From a checkpoint of a small encoder-decoder audio transcriber.
Model: log mel input, encoder norm batchnorm, encoder activation elu, encoder depths [12], encoder widths [192], decoder width 256, decoder layers 7, decoder norm layernorm, decoder activation gelu.
Rows from block 7 of the audio encoder of a small encoder-decoder audio transcriber, named by matrix and row number. Each number is 500 + 25 x the weight over its row's rms, rounded and kept within 0 to 999. All counts start at 0. Numbers have three digits each. After the name is the row's rms in percent of the matrix's.
After each channel's rows are labels from the 100 clips, of 14976, where the channel reaches its highest value: "top examples" is what is common among them; "loudest" is the band of the loudest frequency at the time of the peak. Only what is clearly more common there than usual is listed. The data: short read English sentences (LibriTTS-R). In brackets: how many of the 100.
# c30: last pointwise conv (encoder.blocks.7.c3.0.weight, 192x192x1), inputs 96-191

c30.11 098:493492483522505453516520509505487536492524508480489508531515525474475500493463483468481493525494500466441475486477519468533477563490554531498500505451565487507496518487508489523512518510488481457492486483519464462516538469510492510451485511481495504498455483511487487524482500516457507490
top examples: the word "i" (70)
loudest: 500 to 1000 Hz (31)

c30.173 100:515511510504503511525507484487465534549506524492458484489520469473484538505509513508526485481491468537507479496488532489507431504491517539477475534506522482476563491506576481483473501545474496505470487530486491500482499477503491505541518473519506451495515532507487536514485465503502601466
top examples: text has "yes" (25)
loudest: 250 to 500 Hz (31)

c30.178 099:489537514506480485532493489499500496564511500545503517531517492517504492470494456485485498505504517509489507467507466523541481525490483532483520505443505484471434492476505498451479479485507495521444547517510488530457516513492500536488524490479500516462512512522434526473506566435496441471
top examples: the word "of" (25)
loudest: 500 to 1000 Hz (28)

c30.110 102:450495514523526486564519461503520482529491514538505483502516527508470503515495480462495453520498474505472528476511471540515478508525499512469502499492519487460503533485508490473509504506497501483503524483530474461531505555508526485485515500491574562521517489524462445501540492498486481515
top examples: the word "was" (56)
loudest: 4000 to 8000 Hz (29)

c30.37 098:501460513513468486510498475505508475453512483489501449488501499503516475508526512482417488500497470502487518481508461526507477472486510488488504507497502528472487486489489492521492511498475482482496517495498502449466492529540484511522494471539538536472478504504467479511508495479517466544
top examples: the word "to" (43)
loudest: 4000 to 8000 Hz (38)

c30.170 100:531499481510497508503496485498536535488501493526475462482475516474481515492523469466496544514495460491482485478483508498505495509516530500545424509486482468506451502497466463490533493493447466511486520516445479514472473474539488455525543467505503460472521495488471504554450501507504506487
top examples: the word "now" (38)
loudest: 500 to 1000 Hz (29)

c30.189 101:484526544492514503545483540512538509492504515520526525515524530491485495474526515492449517489469516458518446446508495502500480487496515511491470486509519452457503505485504484523511482523496477473504492484538506490509484521479531453497538483520505479454505532476512512528489512519467507485
top examples: voice: male (78); the word "was" (39)
loudest: 4000 to 8000 Hz (36)

c30.122 097:462479462460444501482525503506515515543500520493481461535502524488519477497457498535502506519506486493481530475499470476487508542519514534510531514478524553503511532459496529452534466465456472485488485495528531530514539481462498505522536496486481485486545475518457507504474541537501492521
top examples: the word "the" (67)
loudest: 250 to 500 Hz (29)

c30.159 100:488475500505508491514510508512495491515449500518501516484531495522515532514524474511498445498515578573540488507512504559493516535546538513481510513524489466534488512526427510520459492503468504452531545474489488506470487545451487556581484491519493521551494536489520477484509456506477486512
top examples: the word "of" (27)
loudest: 250 to 500 Hz (36)

c30.14 106:449451487495482469476509489544503525506507529532498532459514526510497510513510509504516427452521517533536486523504516530512537464495521479465508513500510488499538493476468449516410497508494555560443513504498528488498474469503477526495524478510502497535462507517488519485510456505479489489
top examples: the word "said" (27)
loudest: 500 to 1000 Hz (49)

c30.126 098:522464495500496501451509512528503474470519513460484521498491522525526519498485532512493532543471533470494504462501448479498505511480475487499501549467512508488532511491492469486497460451493480545493518465471492484515531439519505519511492536477478482481469514552466532491410559477528516483
top examples: the word "all" (30)
loudest: 500 to 1000 Hz (36)

c30.8 099:527499493449516521518462470490533538503495470497475470511498556493503506501510534511501515507514555497554480501490467481511508481479471542488522517518484494528470534512501452519473482552502437519498481535496489503528483482481467529540497463506482461519481527492540523498521488578462468500
top examples: the word "be" (38); the word "to" (33)
loudest: 250 to 500 Hz (33)

c30.176 113:473503453491511486518489522483511499522509488526509493513481517528469489462477477483494489524510499495502486514514496487501435491504524482501510503514524491483529499536546498512483504535488514514502535579494493491511504478504496536457490528486503490502477504540483506527469524495504535461
top examples: voice: male (77)
loudest: 250 to 500 Hz (45)

c30.39 099:529478495482483489464482525503483544486503539479480493496487499475482540502506502453483475529492492519496500535522501511523478509497501538473515489456533482508540484485465479505442495508481502515463518504530476459516516489538534481462516465476479470531491539485485516478522476489472519503
top examples: the word "was" (27)
loudest: 250 to 500 Hz (38)

c30.12 101:510451516446504509537492514498497493458479485468489512479492478537465477517544492472497523509525502505507470489494511522510509526494510482508535503523567486508525485459493535521505525493515522505511526532505530485495510522516483545501482480504489487505512502527529451528557487507490530504
top examples: the word "for" (27)
loudest: 250 to 500 Hz (36); 500 to 1000 Hz (25)

c30.6 098:500513491488554502494480506514489497510470488520508485513462509506512509509510512493513509503522555504516521495477514536516491478508493486490516477490460487512449520532531486540480504484472434547540504524487525516457483544462490490523502535525513467473498538514551526498502446535536487536
top examples: the word "the" (57)
loudest: 250 to 500 Hz (35)

c30.180 101:451506513519522470484497461483486496487478491506492523516505515486493519498491442497490486485531554482518483447547494518489476462495517472484532465553475521451493581485504487486474538496477478529510532532523487519518512483502488486488522481477481492507482480522469519465551495530486467485
top examples: voice: male (72)
loudest: 250 to 500 Hz (45)

c30.160 098:504528485464463499468481488483500510508494490488515496461502513517562464516524549496496533545532489508484476501512452489503507503519459501471500510508504500434512506458483468509476488455548555522493463502534509502512496515504497492523494495508504505506502510507474497474515522518484481524
top examples: voice: male (79)
loudest: 250 to 500 Hz (42)

c30.153 102:513497485505544534488483459495499458476478485509525470510491527522511508532505472481478483487514508532519502487479529490488505529500511521484523498498497504542508527525487511470505516446482456535501471483494513501535481452476471480519470484505476484525490511499538530452484519559487458519
top examples: the word "be" (47); the word "to" (35)
loudest: 250 to 500 Hz (36)

c30.25 097:491513505470507499498490463501488488459527480522502516463485531506539492495479454524472496474534530520532508479487476513518524444508489509485556438518462509486496548478486538539499512494520490487517499500488525573533505530453515522495514449473502515490520490506547546491533474531507470492
top examples: the word "be" (29)
loudest: 250 to 500 Hz (39)