A small encoder-decoder audio transcriber, trained from scratch.
Model: 5.11M parameters, log mel input, encoder arch ecapa_tdnn, encoder norm batchnorm, encoder activation elu, encoder widths [192], decoder width 256, decoder layers 7, decoder norm layernorm, decoder activation gelu.
Data: trained on short read English sentences (LibriTTS-R), 26041 training examples, 45.7 epochs.
Rows from block 3 of the audio encoder of a small encoder-decoder audio transcriber, named by matrix and row number. Each number is 500 + 40 x the weight over its row's rms, rounded and kept within 0 to 999. All counts start at 0. Numbers have three digits each.
Before each channel's rows are labels from the 100 clips, of 14976, where the channel reaches its highest value: "top examples" is what is common among them. Only what is clearly more common there than usual is listed. The data: short read English sentences (LibriTTS-R).
# c30: last pointwise conv (encoder.blocks.3.c3.0.weight, 192x192x1), inputs 0-191

top examples: the word "you"
c30.181:483529505507424527486535539511471466424482502496524508534469498536398465494584451500433549452480528504550485434461516507460510532503454478417600462447500493481516538567450432483464517476545485537430534452430512487538493448484493463492467477535517474450506512536416456485503493528500478490487481555481449580507515538483525541500477508477483516507495486475521500518502498576519489526529416534581459414484433511469540553497528507535512525453461484515483447524584511569536399552451497495515447489473482538440405405538510453439522495480516475480495435529519514465473392534493505505

top examples: voice: male
c30.112:471466481476509504512503490507429468475517512508505488493515436512567467589502507458515541467490520525496465508440526548507445508465532500501479424485516480434453555461451431441541497429517507471511476554536487539499470463496500478537476534501528444538447456508543489555527500479521458565408475475512528470464488472490502561480561513431491470477490512462439567474453438432563472501431436400390390501550500448415495461492468544499480492561514564480534594525479552468516470559462466522476518506479484500464483495451514454497504402485489546467550503456565498461485580500514459461

top examples: voice: female
c30.172:499429435455505447510500491520473589492503498586525507454580486467520541482510505506503495608425479516485454475613510569530539515598441543535507486524542493474507476473568478550452505466460526525462518494482535500496574478513475483521542522490552585554511484530507520487529456479440455491478454519495469543475549506467558531490479485488493474434521501558522519524488504433457450564416485425460478516479520497538474484590441490424538513466529447475465520466521521480544470585487517562503538519459525531423573582546517507570561474491549531491468509492497467487550553516469554487

top examples: voice: female
c30.184:475477481452512508438452566532469468539525509562582567580529448441553457508552494526454479493489460447493456497525555496470496402431496493530610526564561507511523435458577527558458499457510503459539538472501535517551433520444516507455544493525529533499479539493462497518542530512457511478395533488498517529485529542536517461527511502533488482460488402532527536570462475465547467523474459514477496473545486460583556438485515572474494485481505520443500541531543477459543464517476535499575600449511560471470531560443490460516491422500501464508480450488557505499474535538501558523

top examples: the word "he"
c30.158:529555588378453530405437536557485459522503452435477569505479535521477545505548492504553504430520436451460466503463493572494473522474500481477538515495546429510535451604486494511464474508457409497492481500520508458521543513447533480497490513441451543569416480438454481531491508492513504500503523559465569571465455549506517493506464529565470502494450514513473609433530482466498538550500471475460527491517513497460491444461474495461493492485490480450576532464444522482509470555538428461464560495501514521448499519568504522553468523546503540560526574518461515491544573485484541498

top examples: voice: female
c30.18:460560517489522518474501450504497567487539493509497426471517428510510548513550492485587514525507496481535443518509479526545539575535463611520495537492585484519502483486510555443520531424511552567472492465496534531574545539547502505492476523584469515549506510532541535461496456493507500500450463511513394428533527562499542582518474456535567479469470443471551558546546485484445521540455387527442488515547528497490504474552516565507492521524467507506440489544491511425457583503572453553488541516468466476457418508509517519458457519465519507510558429515475472456503456509524505421

top examples: voice: male; the word "not"
c30.109:482552484443551426488508485480372529547442505458481486514607500519455405626462501483450510459511499574493596468520455502474499577480502517524418464462449541525478487412512483585505523499422506498444479486497451505486477506537513493515429521456529464535479510529527540450506461458535461519504469464469475484419462433473521524486508515557486454522498515478499527507493491543528531457467508552477482515530441511489497470510459502483498529474488536578465550507552411531487446436525584512466473494471478508463478458522442434471497518483491530554504478484423514517418439473441503510

top examples: voice: female
c30.140:530476555507497413406525456513620508488425475458545516489514541474390532528550509505470508537524505538569496498574481453589520570551546502502529440474422503472496456515478517518468484456487480483498517471506463507447565539485521533494512519482531559530554527443520488451501485530534506523456527473500546503489508540450442503453487538541495470475490456497527457433521468440483538512493506532463525440437539506458548465497525457486508541459487439542526409522529453498470474505474463526491541559482515494473519533536440545566504443522522582549573486461462533479355582524512513508

top examples: the word "i"
c30.80:481491513454428454400460478514490473495485452512511564464466486460465514504443543508503435546423429444512487532449537577455503507489491474477449514493480445489492493479516581464495541488447500563458487436484525522467534406479534491550542536484547548452465534498465494505592527482482612473508477451501527505421510477486563546469424469505461553500602464526502491479630514496516497483440536459517530501504428541495539466547465479423511530534530437496502534471510496480549499484493459500471516478528452480463456524415490534486484497430507482454473544501440482489539434494422547469

top examples: the word "was"
c30.123:507512531507418407419467561519463506509495473558365604527512471480563450495489518522489488531455483508518483538493426474550490505517483535474468554526528533463499545544531553484444579435486479505501496537474494476373536456523435477558454516558545495452464479494490479517565472512504525491477519498521534525520465533532488564513515505511482514447504514468528577551501447477548456534511514481551495406488563463511525507416545446529503496435419507512450448459500513542483557545455545489530468504497521467542439481518583512477512544471489430479570540517426499545512525524485529462

top examples: the word "she"; the word "said"
c30.108:477534518442495517450463535445443504483424527486474600557515523529533504555501549459424521466529526543474533517443575479503479529430549461438425498445497448493494531430491474533489479458481521477471538513528498491508488447460488498544429485438473424469454454473515526506481547433540462485442446492438548499476482471513505485428433501565434503519539524454441416557463508567472555501441512438464474522514444464528493487512444483487501502476526412487424522553515522467464477424504479501445521490495524533533507456510466455538499476435538505492538554501434475613537484452453463505

top examples: the word "to"
c30.55:470511506504499474506484447487504562508554570519598517478481540521544489549453453455582572449473436459556485488437572520528496480526471563530570460532499510469566478463462566519455545520512565492505463485530506502489472615462500495567478515518512530515524481449492504474564495476498470501488426445478380499436503492539555485465497535530513494541502531452466616439513532560489495496488442489530501532530506479406506513538459499506508516545522497491435548588470522498491500463446453495522476526421490547508504571539449552437425465563458465518495474542499454468484498550457484470

top examples: voice: female
c30.87:453549490489465452509598462494435435490575500534478540484469473467556496475469556463493483556500488391551455476472422508536527518477506538507528572432486472487497537487515460451565455466476516546486518502445471523522490521466517457475483526524526474470489464505438527527472502489521484494503563507485471445484473553545456512459488490530506478446508421533512522578423455495481495527436499523486568564588486476520489538397506470543480503547519550446453454518385500460501511562458451471504529493601504494516397467471543499523519479492518494513481491475533523469438571521520405422

top examples: voice: male
c30.129:487554542501529480469556422568459506602495531391458463483531536528451514554451582551429540449472451524489501556475476537531529539505561474516416485455529459468513469498513507519515446488493476482499492474538443528435415526510509496538460586516548534484507510477515487491452434508486505496463535422521573506447504495493525479526555508541540491455502499529565458496499559498506523459499516484469509421511502557501522530493516505559485559536471573583530461525549428515419522506495513504546451485411547496492543444460462496462517547498573591494511468443477523493442532553467446534

top examples: voice: male; the word "you"
c30.160:504552615511468505521544555595422465441463533410491477501435506522395558509607483544442599425463528527517515506576514517547596523424544520518530504427481495519517536545536465545477457493502435497450485560483525490555498455462494514482445511510506463506483468442475517511457504498479458484464469548492518493576413499433473499485459499506509469519500514511476495497471474501455521579501487487531508450430551498514518502455546487529520508406496502472524565515561521511530538513496484501532450404506485502489498467498501461463527526451562546482540494502521546470474557496479428548

top examples: the word "be"
c30.124:452483578532504502469482409520572512516510490474378548496494461509462515493489517465515427475506493525486496491425502436543533496479534512439445457511473462434443530493496487453505510486483462508531481558548520548467543465529430549519482480587459528467459461473490514510515492472515555474516466459480516439472550497471519482493540504503509494444548509490443525471526451495548437465437475510426528537505555509446488484453553445465468463499536539453460559440495411518498605620590492509431518434502499530572504471506543472432478531541448519458539545450422554494500514503486514529

top examples: the word "to"
c30.187:499530524465542477438455504474562591598502586500522483419527516640572520518508461436505508485513514544406642426368443441466441443591466475454451511520509538500459544455523507520504494516543438456522540504524513460484447580549504507499518468519557472473484504513521540482465493457493507509516548503544530464473513457497444473496458503507469513485448529474502460498498492505499506477475477483449458481558507478452511458455465521449502508539509489531469496493501512435498550449520512497414432542450524484506578488547507466509488504483520463517419475518522517469521478504478501531

top examples: voice: male
c30.105:544479514506492528528512508512515523563555473490488504443495455515657524512423451467512456470485475495480533518448464452534470488529540508497544502540408482468460484545449431478540509541521515450518498474483459435475440457539469457552494475524487465424498451439503516541479538478440507476478468488477503448388507436548532471532506503443431521518452529484519529491492506515501459424414396484479483506527522506477525553479499496465545526546413546548520559487416431517500392494499526557505533486491492449539483528477535440455575509461492451473442528440502454507469455527505474505

top examples: the word "you"
c30.147:505504521523417482410534529545579477466488472514375529501430503501439463573503538474444503551515518502506515483493451481516456484507602526501557519518514481555516529484514480576501515514555535502550400512481463488528523456450451511460467469521492479457508515508459524482485505518500531445566539514479555526474484488485463501508495495444503499436504464514396482504450472549541492513499544561524531480422494487468450527487520481484496469606523582551519522515619481604471509514449431539524545458502454453515387511578496506521543548553513557494498517502505507541463488477540483467

top examples: the word "be"
c30.175:547511556548560535488413418483493509514570516548504465471513484474501561519591502544532543460565523471499534518519536482539514558402503544489490489459509477527472521574471500439500510535553512557468554544485493623490503447580449479553495486492427538478422527462467493536494394572539453505515492503469433563476503491550488571595457532557475511533476494466470532482509454541551496490483461482484434426486530441490475503526499503502497478533480532492531519496542489538510444601452461431558420449489483491576468482519526485470487542477452477528511526502454507477494507512488486458

top examples: voice: male; the word "was"
c30.63:517566493529449538432480530529501557527532487489513495493515524549597436501561487515508537566530535426530541502465508539437461516447549472513438523493497494443385487505492439492517508449522420497537510563553471475464438512492524554494469584494412459486455493495522479502498495468536500474490478442490509441507527474514447477535521455467443477498502456495483541455468526517601523475540600435476504439513496488512506541507572484522519527519426523490389481475489479490431473465543550456556475471431497462519453502511481484454538544446543500459435554531496446453501579493513520582

top examples: the word "you"
c30.96:461563578511512473457504450575585477422529527471443519483496586588498538503566505491548503516506487548525508435475474509552524503573497512471441532533518454522509454509566488452473526510451533421491552522504545459561559481500468513518497542515512507524462475522483484558486512473482479504506516533560499497571448549470514497534504488533478504461485540507467571430547488489518541505448519514507515403435547588498476457547469495487564473503489432483466542505536501450517487520480356545512498408486475434479523524580479524584509511490508469495519527522568532406538509548535550495

top examples: the word "was"
c30.150:486493518488475525503542449438466456494536576463482530510437551445495480483425496499485450512516496466531522546538527454535459568546525471463562466422476542499522470479570508466499510481520417508473526513498525508469425529447517504476470502435523534449506538486508576502495523510540456482487510495515480478524485453537555503480503525461416505517566463506496451487514568501449489460497556476502475448467560458581455453533465518555460510465544456424543445570510463489503391487494542519468434427506485464549506457463379557468477503439521453591507445538587539448545487528483545540

top examples: voice: female
c30.120:484497562527526497513582460561416574469651558467456482503474467543478568478517511493566541420469491491483564427428497513540461458538521492536527569506447547453525533535483477483552481546464555463558494518481486479512479489464482476535536487528513463476507522533470494513481510557534470526477509514481548531530544450540482536507405473449546476481516525501492437587517555477496507512457525458513475517547476522435531513508419526456509499448596480533464505498510500431572526461422458518528463558453538512466462519526510502449491520588487431535505449467481522521544441425495521503

top examples: the word "he"
c30.146:433520523527519504498493496490505429474567507468536498427475551567414433465507487455469530468504529511556556482517479550481442574545559487518491575482501513513552483520490504506540528478511510537523443459507474485481550536484492592475537524499523512569501473460520507425488501411524460520501520509540500463484463435549470536475535505509549450433466517492451507494446521459539409505450552499525496502492560609466545442580541481529565580507482511468464517536495461465508496470436533487514493506532481534476510491492421476434465489494606552485523557506490438401442475422492555440

top examples: voice: male
c30.134:442515488577505463472433471443575478467474474486507579567477530531435390512502487562519511460507505489533525584501515508511505510513490448420486419467527495521416490451433531554483505398552532555513529526529457504466516500526450423482493465508435486490514429550495534491582570471525482431545489450498469496540475469497484497493453462525486489607506527472533505430501462503490491551480537501395518482466604522457493540559458551434443517506530528487464484509532474470512520462540535520494537523552494530473440511559466538472455520476534511536513489491470449422512520511543464466