Rows from block 3 of the audio encoder, named by matrix and row number. Each number is 128 + 32 x the weight over the matrix's rms, rounded and kept within 0 to 255. All counts start at 0. Numbers have three digits each.
# fc2: squeeze-excite expand (encoder.blocks.3.se.fc2.weight, 192x24), inputs 0-23
fc2.0:163114207144170180123098158107176141115149107103127174116079175110159144
fc2.1:167088149178141180133104123112153106096109118120172076086123164146106134
fc2.2:121124160091114143148104128119101193156150145085146181144101135104123191
fc2.3:120068134122119151124121099134177132175166136079080159073145103068210137
fc2.4:156130163155209144119145160083137209147140137115129138104136139125135124
fc2.5:134115131089132100148107130147136145151152099107142108125141097130198170
fc2.6:136087142118101082073088160130149130080192150144149139096126113144115151
fc2.7:092141094106131081157146167106075144104123117121134150139109136065098151
fc2.8:136163139154128184187114143124121173110151160190182148153139121130161143
fc2.9:131091154083142174075141164138142094138208080119145160109134113123153156
fc2.10:109139114149112112168101117141122106080124169126138112091145153164105112
fc2.11:140064139128122160124140079125120184210180117090128093104117070175114112
fc2.12:058065140131146159146145105143158144121173158082114109167129160089177159
fc2.13:134210070196122073170155128203146067062130170199150131222206104083128104
fc2.14:129143080128162102169126133207147139140128162206141138123179113166168141
fc2.15:163144144138102172133153166128150180163107188145148176176129153108077156
fc2.16:147216100159139102155181046184059110190094167134161143168158126115106141
fc2.17:108108164119161138091125155141169151129110128186092153122138132152123138
fc2.18:140152169112123134127154115118181182159079148148138155115117118099174129
fc2.19:176119138148211160083147185162168142133149168121132168148081193082103139
fc2.20:129142140132125130150193113148126107112080135183149077137158184153140071
fc2.21:121146154208153115154156169157153123104075116141159130191158120125109152
fc2.22:187180110199129086126158119158159153166105096115092100090148085100117119
fc2.23:151185151131138152159121129115124176193138067139160161097093134148147161
fc2.24:110035145067138187099074066113140152140165128079101125133117098093164196
fc2.25:169181115169155173113145181147111148072150170173120141137146158097095139
fc2.26:073099109178179061095113104116158114096097084145086137135145112102095115
fc2.27:128091189100078130089119143114079175157128151114115106134113148097123123
fc2.28:115113073134117144138143157111152126127119143211077207199112146164156129
fc2.29:160114061117097125172135113140102144191087130135156107118146145171130102
fc2.30:145123125159169134185092180169106121141141167151171161168154125141107093
fc2.31:154149149107096186119109056130110115159179146081118109079132093134107150
fc2.32:162182100118105135160149194137141119155140127166174151148093150155148158
fc2.33:161130150101104123137135106116150108157171152115140161126175131122133126
fc2.34:047107096130171129092166134133104146109101082082085165084087160116144092
fc2.35:103188112142093125159133123101037130128092118148158075135138080118147107
fc2.36:067161107124119154161120183144123080134112181132189115128179188125071134
fc2.37:141105115064111135073155151092158126128114128086137167104108134151089138
fc2.38:194162135191127137138158122153109141150096129135148165205162183119095118
fc2.39:161175096207144136155187175189173150107090098215094127191176195122163111
fc2.40:099163172114139156144121140092113174137114147138161187129099166139181156
fc2.41:102147123174177127160146157127170162114118136168096137168139123149143114
fc2.42:115087145166142135087124145118164134058107155108100133123090157087124182
fc2.43:095120156060149119116078111117092177152130113057125153049047171128119132
fc2.44:160139093130174177129098096076143143123142082108044202099133152119219131
fc2.45:157123115140127106142143166119156107138056129157145176164148120164102105
fc2.46:101109105126112149147093144081115139149163101145088167058121138147161152
fc2.47:150068147122133181145116096127150208147175111152056153088072116164172169
fc2.48:117089153151125171136158142104123188103165154084131178116100124168147201
fc2.49:176136172105117185114097144178096188175141101119145115105169140167151137
fc2.50:183117130142167129162116096163130136140140113125118161139125121118146139
fc2.51:158156131130156146135203107106143082121099103128155109148123164147153130
fc2.52:124116124088123135115102178155147118147180111171089187128103145161138166
fc2.53:125146131108122139102119133151097153168165179149157142134143098135149138
fc2.54:132124130126114124124135133103152175100132116161133125124141170134142127
fc2.55:201186131155122140146148156155113157192157119116114098107103100123107137
fc2.56:136098101091146122110129113101090106109164083145095131124081240095167144
fc2.57:179198144130147119107170161183112118104128139120084132142123135129134134
fc2.58:124184080171179108211142102169172105096115110210160138202189131106113069
fc2.59:125120096146104152123118131166171155093174125160154170165117157110171184
fc2.60:135067172107105152128104153147135177132197140125116153089144145095169141
fc2.61:129166138161118101180152165097114147080131112184104161215130105112175111
fc2.62:167115141130133160104142185155140142100134114163110137150159152144178119
fc2.63:133202075119136081158114121160154105106082196104130202118171066094071128
fc2.64:145137122174138122126108134161161085090098130144186100109133102123064122
fc2.65:171113132157188150178134173138141140122098123114108150187126186136168086
fc2.66:163145174110103105140135162190094161190084160062127137121120105078069136
fc2.67:142132145117096171105160135189142106136194179110092093157151141106115117
fc2.68:195086137123116140105116062166162168131178080092103127086100145147167141
fc2.69:185171179151135091104138116172125162182208092191090168205120097162151139
fc2.70:058102133070126126110066162062098190126110090091148207065069053133150193
fc2.71:147112185124141184146114157115156147122122152102098117107102178164192127
fc2.72:143144152124139137134106094151179170133165113098111150113137172138133167
fc2.73:132138140103105161119087155118130107101104145154148125169126144190126114
fc2.74:148117192094072140114119169107171137112146155175127139131163164098140136
fc2.75:148127153154070177129115054177138126111110143103169115137102083074116171
fc2.76:128118215118086111139089121066083162125175077146092125113105179143152170
fc2.77:150116164162203210132128130088163170170174138153118149145100171127140207
fc2.78:141212101110139101140146173189112140146097171119217167135115138101088120
fc2.79:126130195150132172103169112142149131123134179127135113108140126147112186
fc2.80:140141145106139169143154118114138156121123107123138157114116064063150162
fc2.81:102127103155089144128125100147137141071110116148133141087171182150138168
fc2.82:190093171153122150099146082126173143105169136129109108127111185140180181
fc2.83:139126083145100101166115125170130132134089138154149085166167163113152107
fc2.84:146163156139126135161142153130102106067136149118147109143171198132118149
fc2.85:157132118156118126171142145152143163076169156139094113169159190128087144
fc2.86:155098108128143165161145143083119134105105085112091101119142115093111119
fc2.87:113134145124127146072177136123203134158165108094105158077089117111120113
fc2.88:129115097150106085170144158120130141126101128111125154166132125100080106
fc2.89:142070113125079150139126123111049145184112170103141110095110075145086123
fc2.90:152139163172136155141121183146130155143140194182166147141119163166150122
fc2.91:178154093160103113193122135112041106176123135121233159145146123132129114
fc2.92:120140154152078154113149177172120170101139132117187110161140095139126149
fc2.93:118164110151118130162118149146141114172105151158129105127122127118156143
fc2.94:131185120086130153176110100193142100082106134169170072097136131142110111
fc2.95:146124109205121137151152127100147175084073168194105134184179174130118131
fc2.96:095174100084133094116168107087119096144132153134137142109153120130138060
fc2.97:175161104123161144147149140112148154140135138175171171170167096086068116
fc2.98:154120127069111106172119086108131134175149106138135135187142168111134158
fc2.99:097099123106169151100142144109153112136125103107131167143097159141092131
fc2.100:135178103193125136122127112128157127123081150127118113095124199126111109
fc2.101:126096113112089177117156123174106118113066123122170159145090091154133135
fc2.102:135160106079156122191115166175112135130104152133144126146154177135125118
fc2.103:140122096172100069131121135166106112061150156150102157102188125137138139
fc2.104:070125112090135159133122083106128162180130095079091156121112142127169174
fc2.105:169178088118170096135130134083196133054111093201139149108148129131152138
fc2.106:114150174149159101130152119184144035138115182150136095154181145133148133
fc2.107:138160144087147161125164177120130076140121192146183120169116129151139118
fc2.108:141151167152087122171108099129087147094105158073132074104150151112134120
fc2.109:107155163123130124112149119125143156202118123145070160097110078150134119
fc2.110:159190125151165104059123115103124202103100096129136137113113132114165101
fc2.111:176143141150164174145131178140188129156126120127148160195174173131150118
fc2.112:135052144155131111072114141159194085077160091136059114122125161118108146
fc2.113:148141160099116167129129147102099148146127140148083153150182174193165178
fc2.114:133147127138111078155158080128133154115077109170169135162195150101151090
fc2.115:121170120104098086143167102145109073178097153124178088162170083142158089
fc2.116:144116199158127110121102147119118101108116197155118142137161097145111151
fc2.117:123159200165087116146160123146131177116145203109148122166136173100144130
fc2.118:088065159037140215123127136119075177242172131062114156045007099114197169
fc2.119:124176141092172126118123145114165136135135162137180128113097104158094066
fc2.120:168110152086099156110150101113117137137156131049157143088049107094101132
fc2.121:116081171072174128088131060100115131152161076065117195069091142120167164
fc2.122:147135080177137103193155130133114056137111142163092130166187141166166045
fc2.123:120131085173141122176104147189118153093139165201120161164142164145095115
fc2.124:137106125134085146124115101155139116117139129132139160128116180152154136
fc2.125:125117134141140120160152095139108110140124152150150119143150177164131112
fc2.126:134198082182161092141135124143190140165104131176125171109170098141145126
fc2.127:132164108112126158192150145142167124139110176157150120153120195165130090
fc2.128:124120121148082157126134128063101095100090197121149125113130149109101107
fc2.129:168109127080083148091123140100131117021119161125140094125072119168134112
fc2.130:102071113114107106096135116139120131117148093118038128156175090107126150
fc2.131:136144141164186110152121145139181163129072116213102122177197216164119145
fc2.132:142115029191108040116164152149095109075096177152106106119175139114080115
fc2.133:084039218062175159041110136044107161142163136063088135067034091112146140
fc2.134:178095172112109196158155135165089164153178112104154166122135122119147139
fc2.135:190136141138088126153142131135125138117143076112148141125152158108198132
fc2.136:123166074174140108107118054163135070081072112084111123112156108154089094
fc2.137:164187064172099080150132143109151097126114147101152083158148151131135121
fc2.138:183120157113176144125112132147115165153119138127144149176163166095156169
fc2.139:106111196104141194134152080119087155174173101113182111129123097141111159
fc2.140:125152171106113100116116153116128153111141177091111105162057120111149159
fc2.141:126137115063147131154135133069165153131131100137144126135157126171196162
fc2.142:148142080166130106121142121129151100055121122173146123133156149158104099
fc2.143:123104181131102134135126147142126159098139179149137116138138122104130152
fc2.144:130121186101079134078115084157128143099166100111091140101103135087132191
fc2.145:115116148174104153116121156156159105075162108147155160106117079087118140
fc2.146:115115114131111136179114125138112110147109102163125166149139121124130096
fc2.147:130105126105115120083167139105127122117121123092133191078139140081176151
fc2.148:150145068172157093177091127126131103113172157164160107171195126132128115
fc2.149:179212164199100180169115147158156124059092177161152108170089198148092152
fc2.150:129126152102111148165196117103129136146128134092175130091154143141137126
fc2.151:098127126161068079137144057168107160118161149105138091143099161113199151
fc2.152:124171132148161105140121155158174125099116212153132171127138066092120072
fc2.153:112096200081129134064148120162114105193118126099123166116118114142151151
fc2.154:133107096124125141138126154098154110132105101141123131085115137137116126
fc2.155:118132143113094093125132143091104088125162133113141137166146192160148106
fc2.156:154156081129069063146165074171138061095122140170145088122185173119141072
fc2.157:109113130114208116115096119132138108099149106112092140097094123101100128
fc2.158:093080124117091160164105133104093112127113166117121124140163135066151159
fc2.159:182195112183108117126130175164124043183088146137108129173193067070104115
fc2.160:202126078132149112113115061137155102081090105214155065201186195088166026
fc2.161:154163056162123126126148118135134102078138128197151120152164129152139097
fc2.162:094090146079134119144131082118135157128110130101168161137085107154125144
fc2.163:180139137155129143124141065146122123153155087095122067150127127156140153
fc2.164:079161156114155129101123129121155167161113079178066133104140143121120141
fc2.165:098123158157131113089126137135226162134125075157087157141142122151144166
fc2.166:130162094141162087160160108119106114084076128185145119149152120098084068
fc2.167:163103171130119175102125123120122116150133162112155101124117167178130120
fc2.168:174141131173125162139114142119176140126175131146119165130109157129145152
fc2.169:181082144107174127157148132088187141083198120134097112117179144158174139
fc2.170:204180114120185123133150063132141119129141108117114104110124142062139104
fc2.171:158075158103150153095171105141140138148177098160131104104090124130154127
fc2.172:141166134166136123100110121086134123118112095183175135106192154163129145
fc2.173:137133174075202193075154141103218154095186113116083093082062126104118167
fc2.174:130108111104126121095105153134207168153164131155099169141106104118163135
fc2.175:113129141142139171120123131102075104125132099138115114146156148146208179
fc2.176:147198167118173174153124126141118147184155156111171155158186168134138175
fc2.177:171067152157120100109082119166147149167154131136100114098168120102142153
fc2.178:118091137109100158111151088137167133115100079125126096099147118136138170
fc2.179:162157106129093106124123093098136135104097150130145176139170093159136105
fc2.180:147124165116135172147183153172161147194170127115112174122101125133117208
fc2.181:155128141104142163109113105095178125092080122143139111122164182153173105
fc2.182:118114127139132101167138129109149134110099102112135103131140109144111131
fc2.183:164184119130146100121118133137173129100122090173157129166197103152132164
fc2.184:081137111128120080149166152070135153186111146120181135173131108144123096
fc2.185:158141206084090158120176119135191171163168087104148116107122124156128145
fc2.186:159155099233178165145136174137153176139149149186109197163093150139129145
fc2.187:145154026197124056239145088185139060076056157128156132210193064125104050
fc2.188:130177074196123120198120166127065114070084140231153134144177175120114050
fc2.189:156130168175132155164152168114130147159106093195152098180155187077134156
fc2.190:156107107142144100153140107142155125117120176140182100114180145146143188
fc2.191:173177097142157145174130156086129099136076172140092102100139171134121089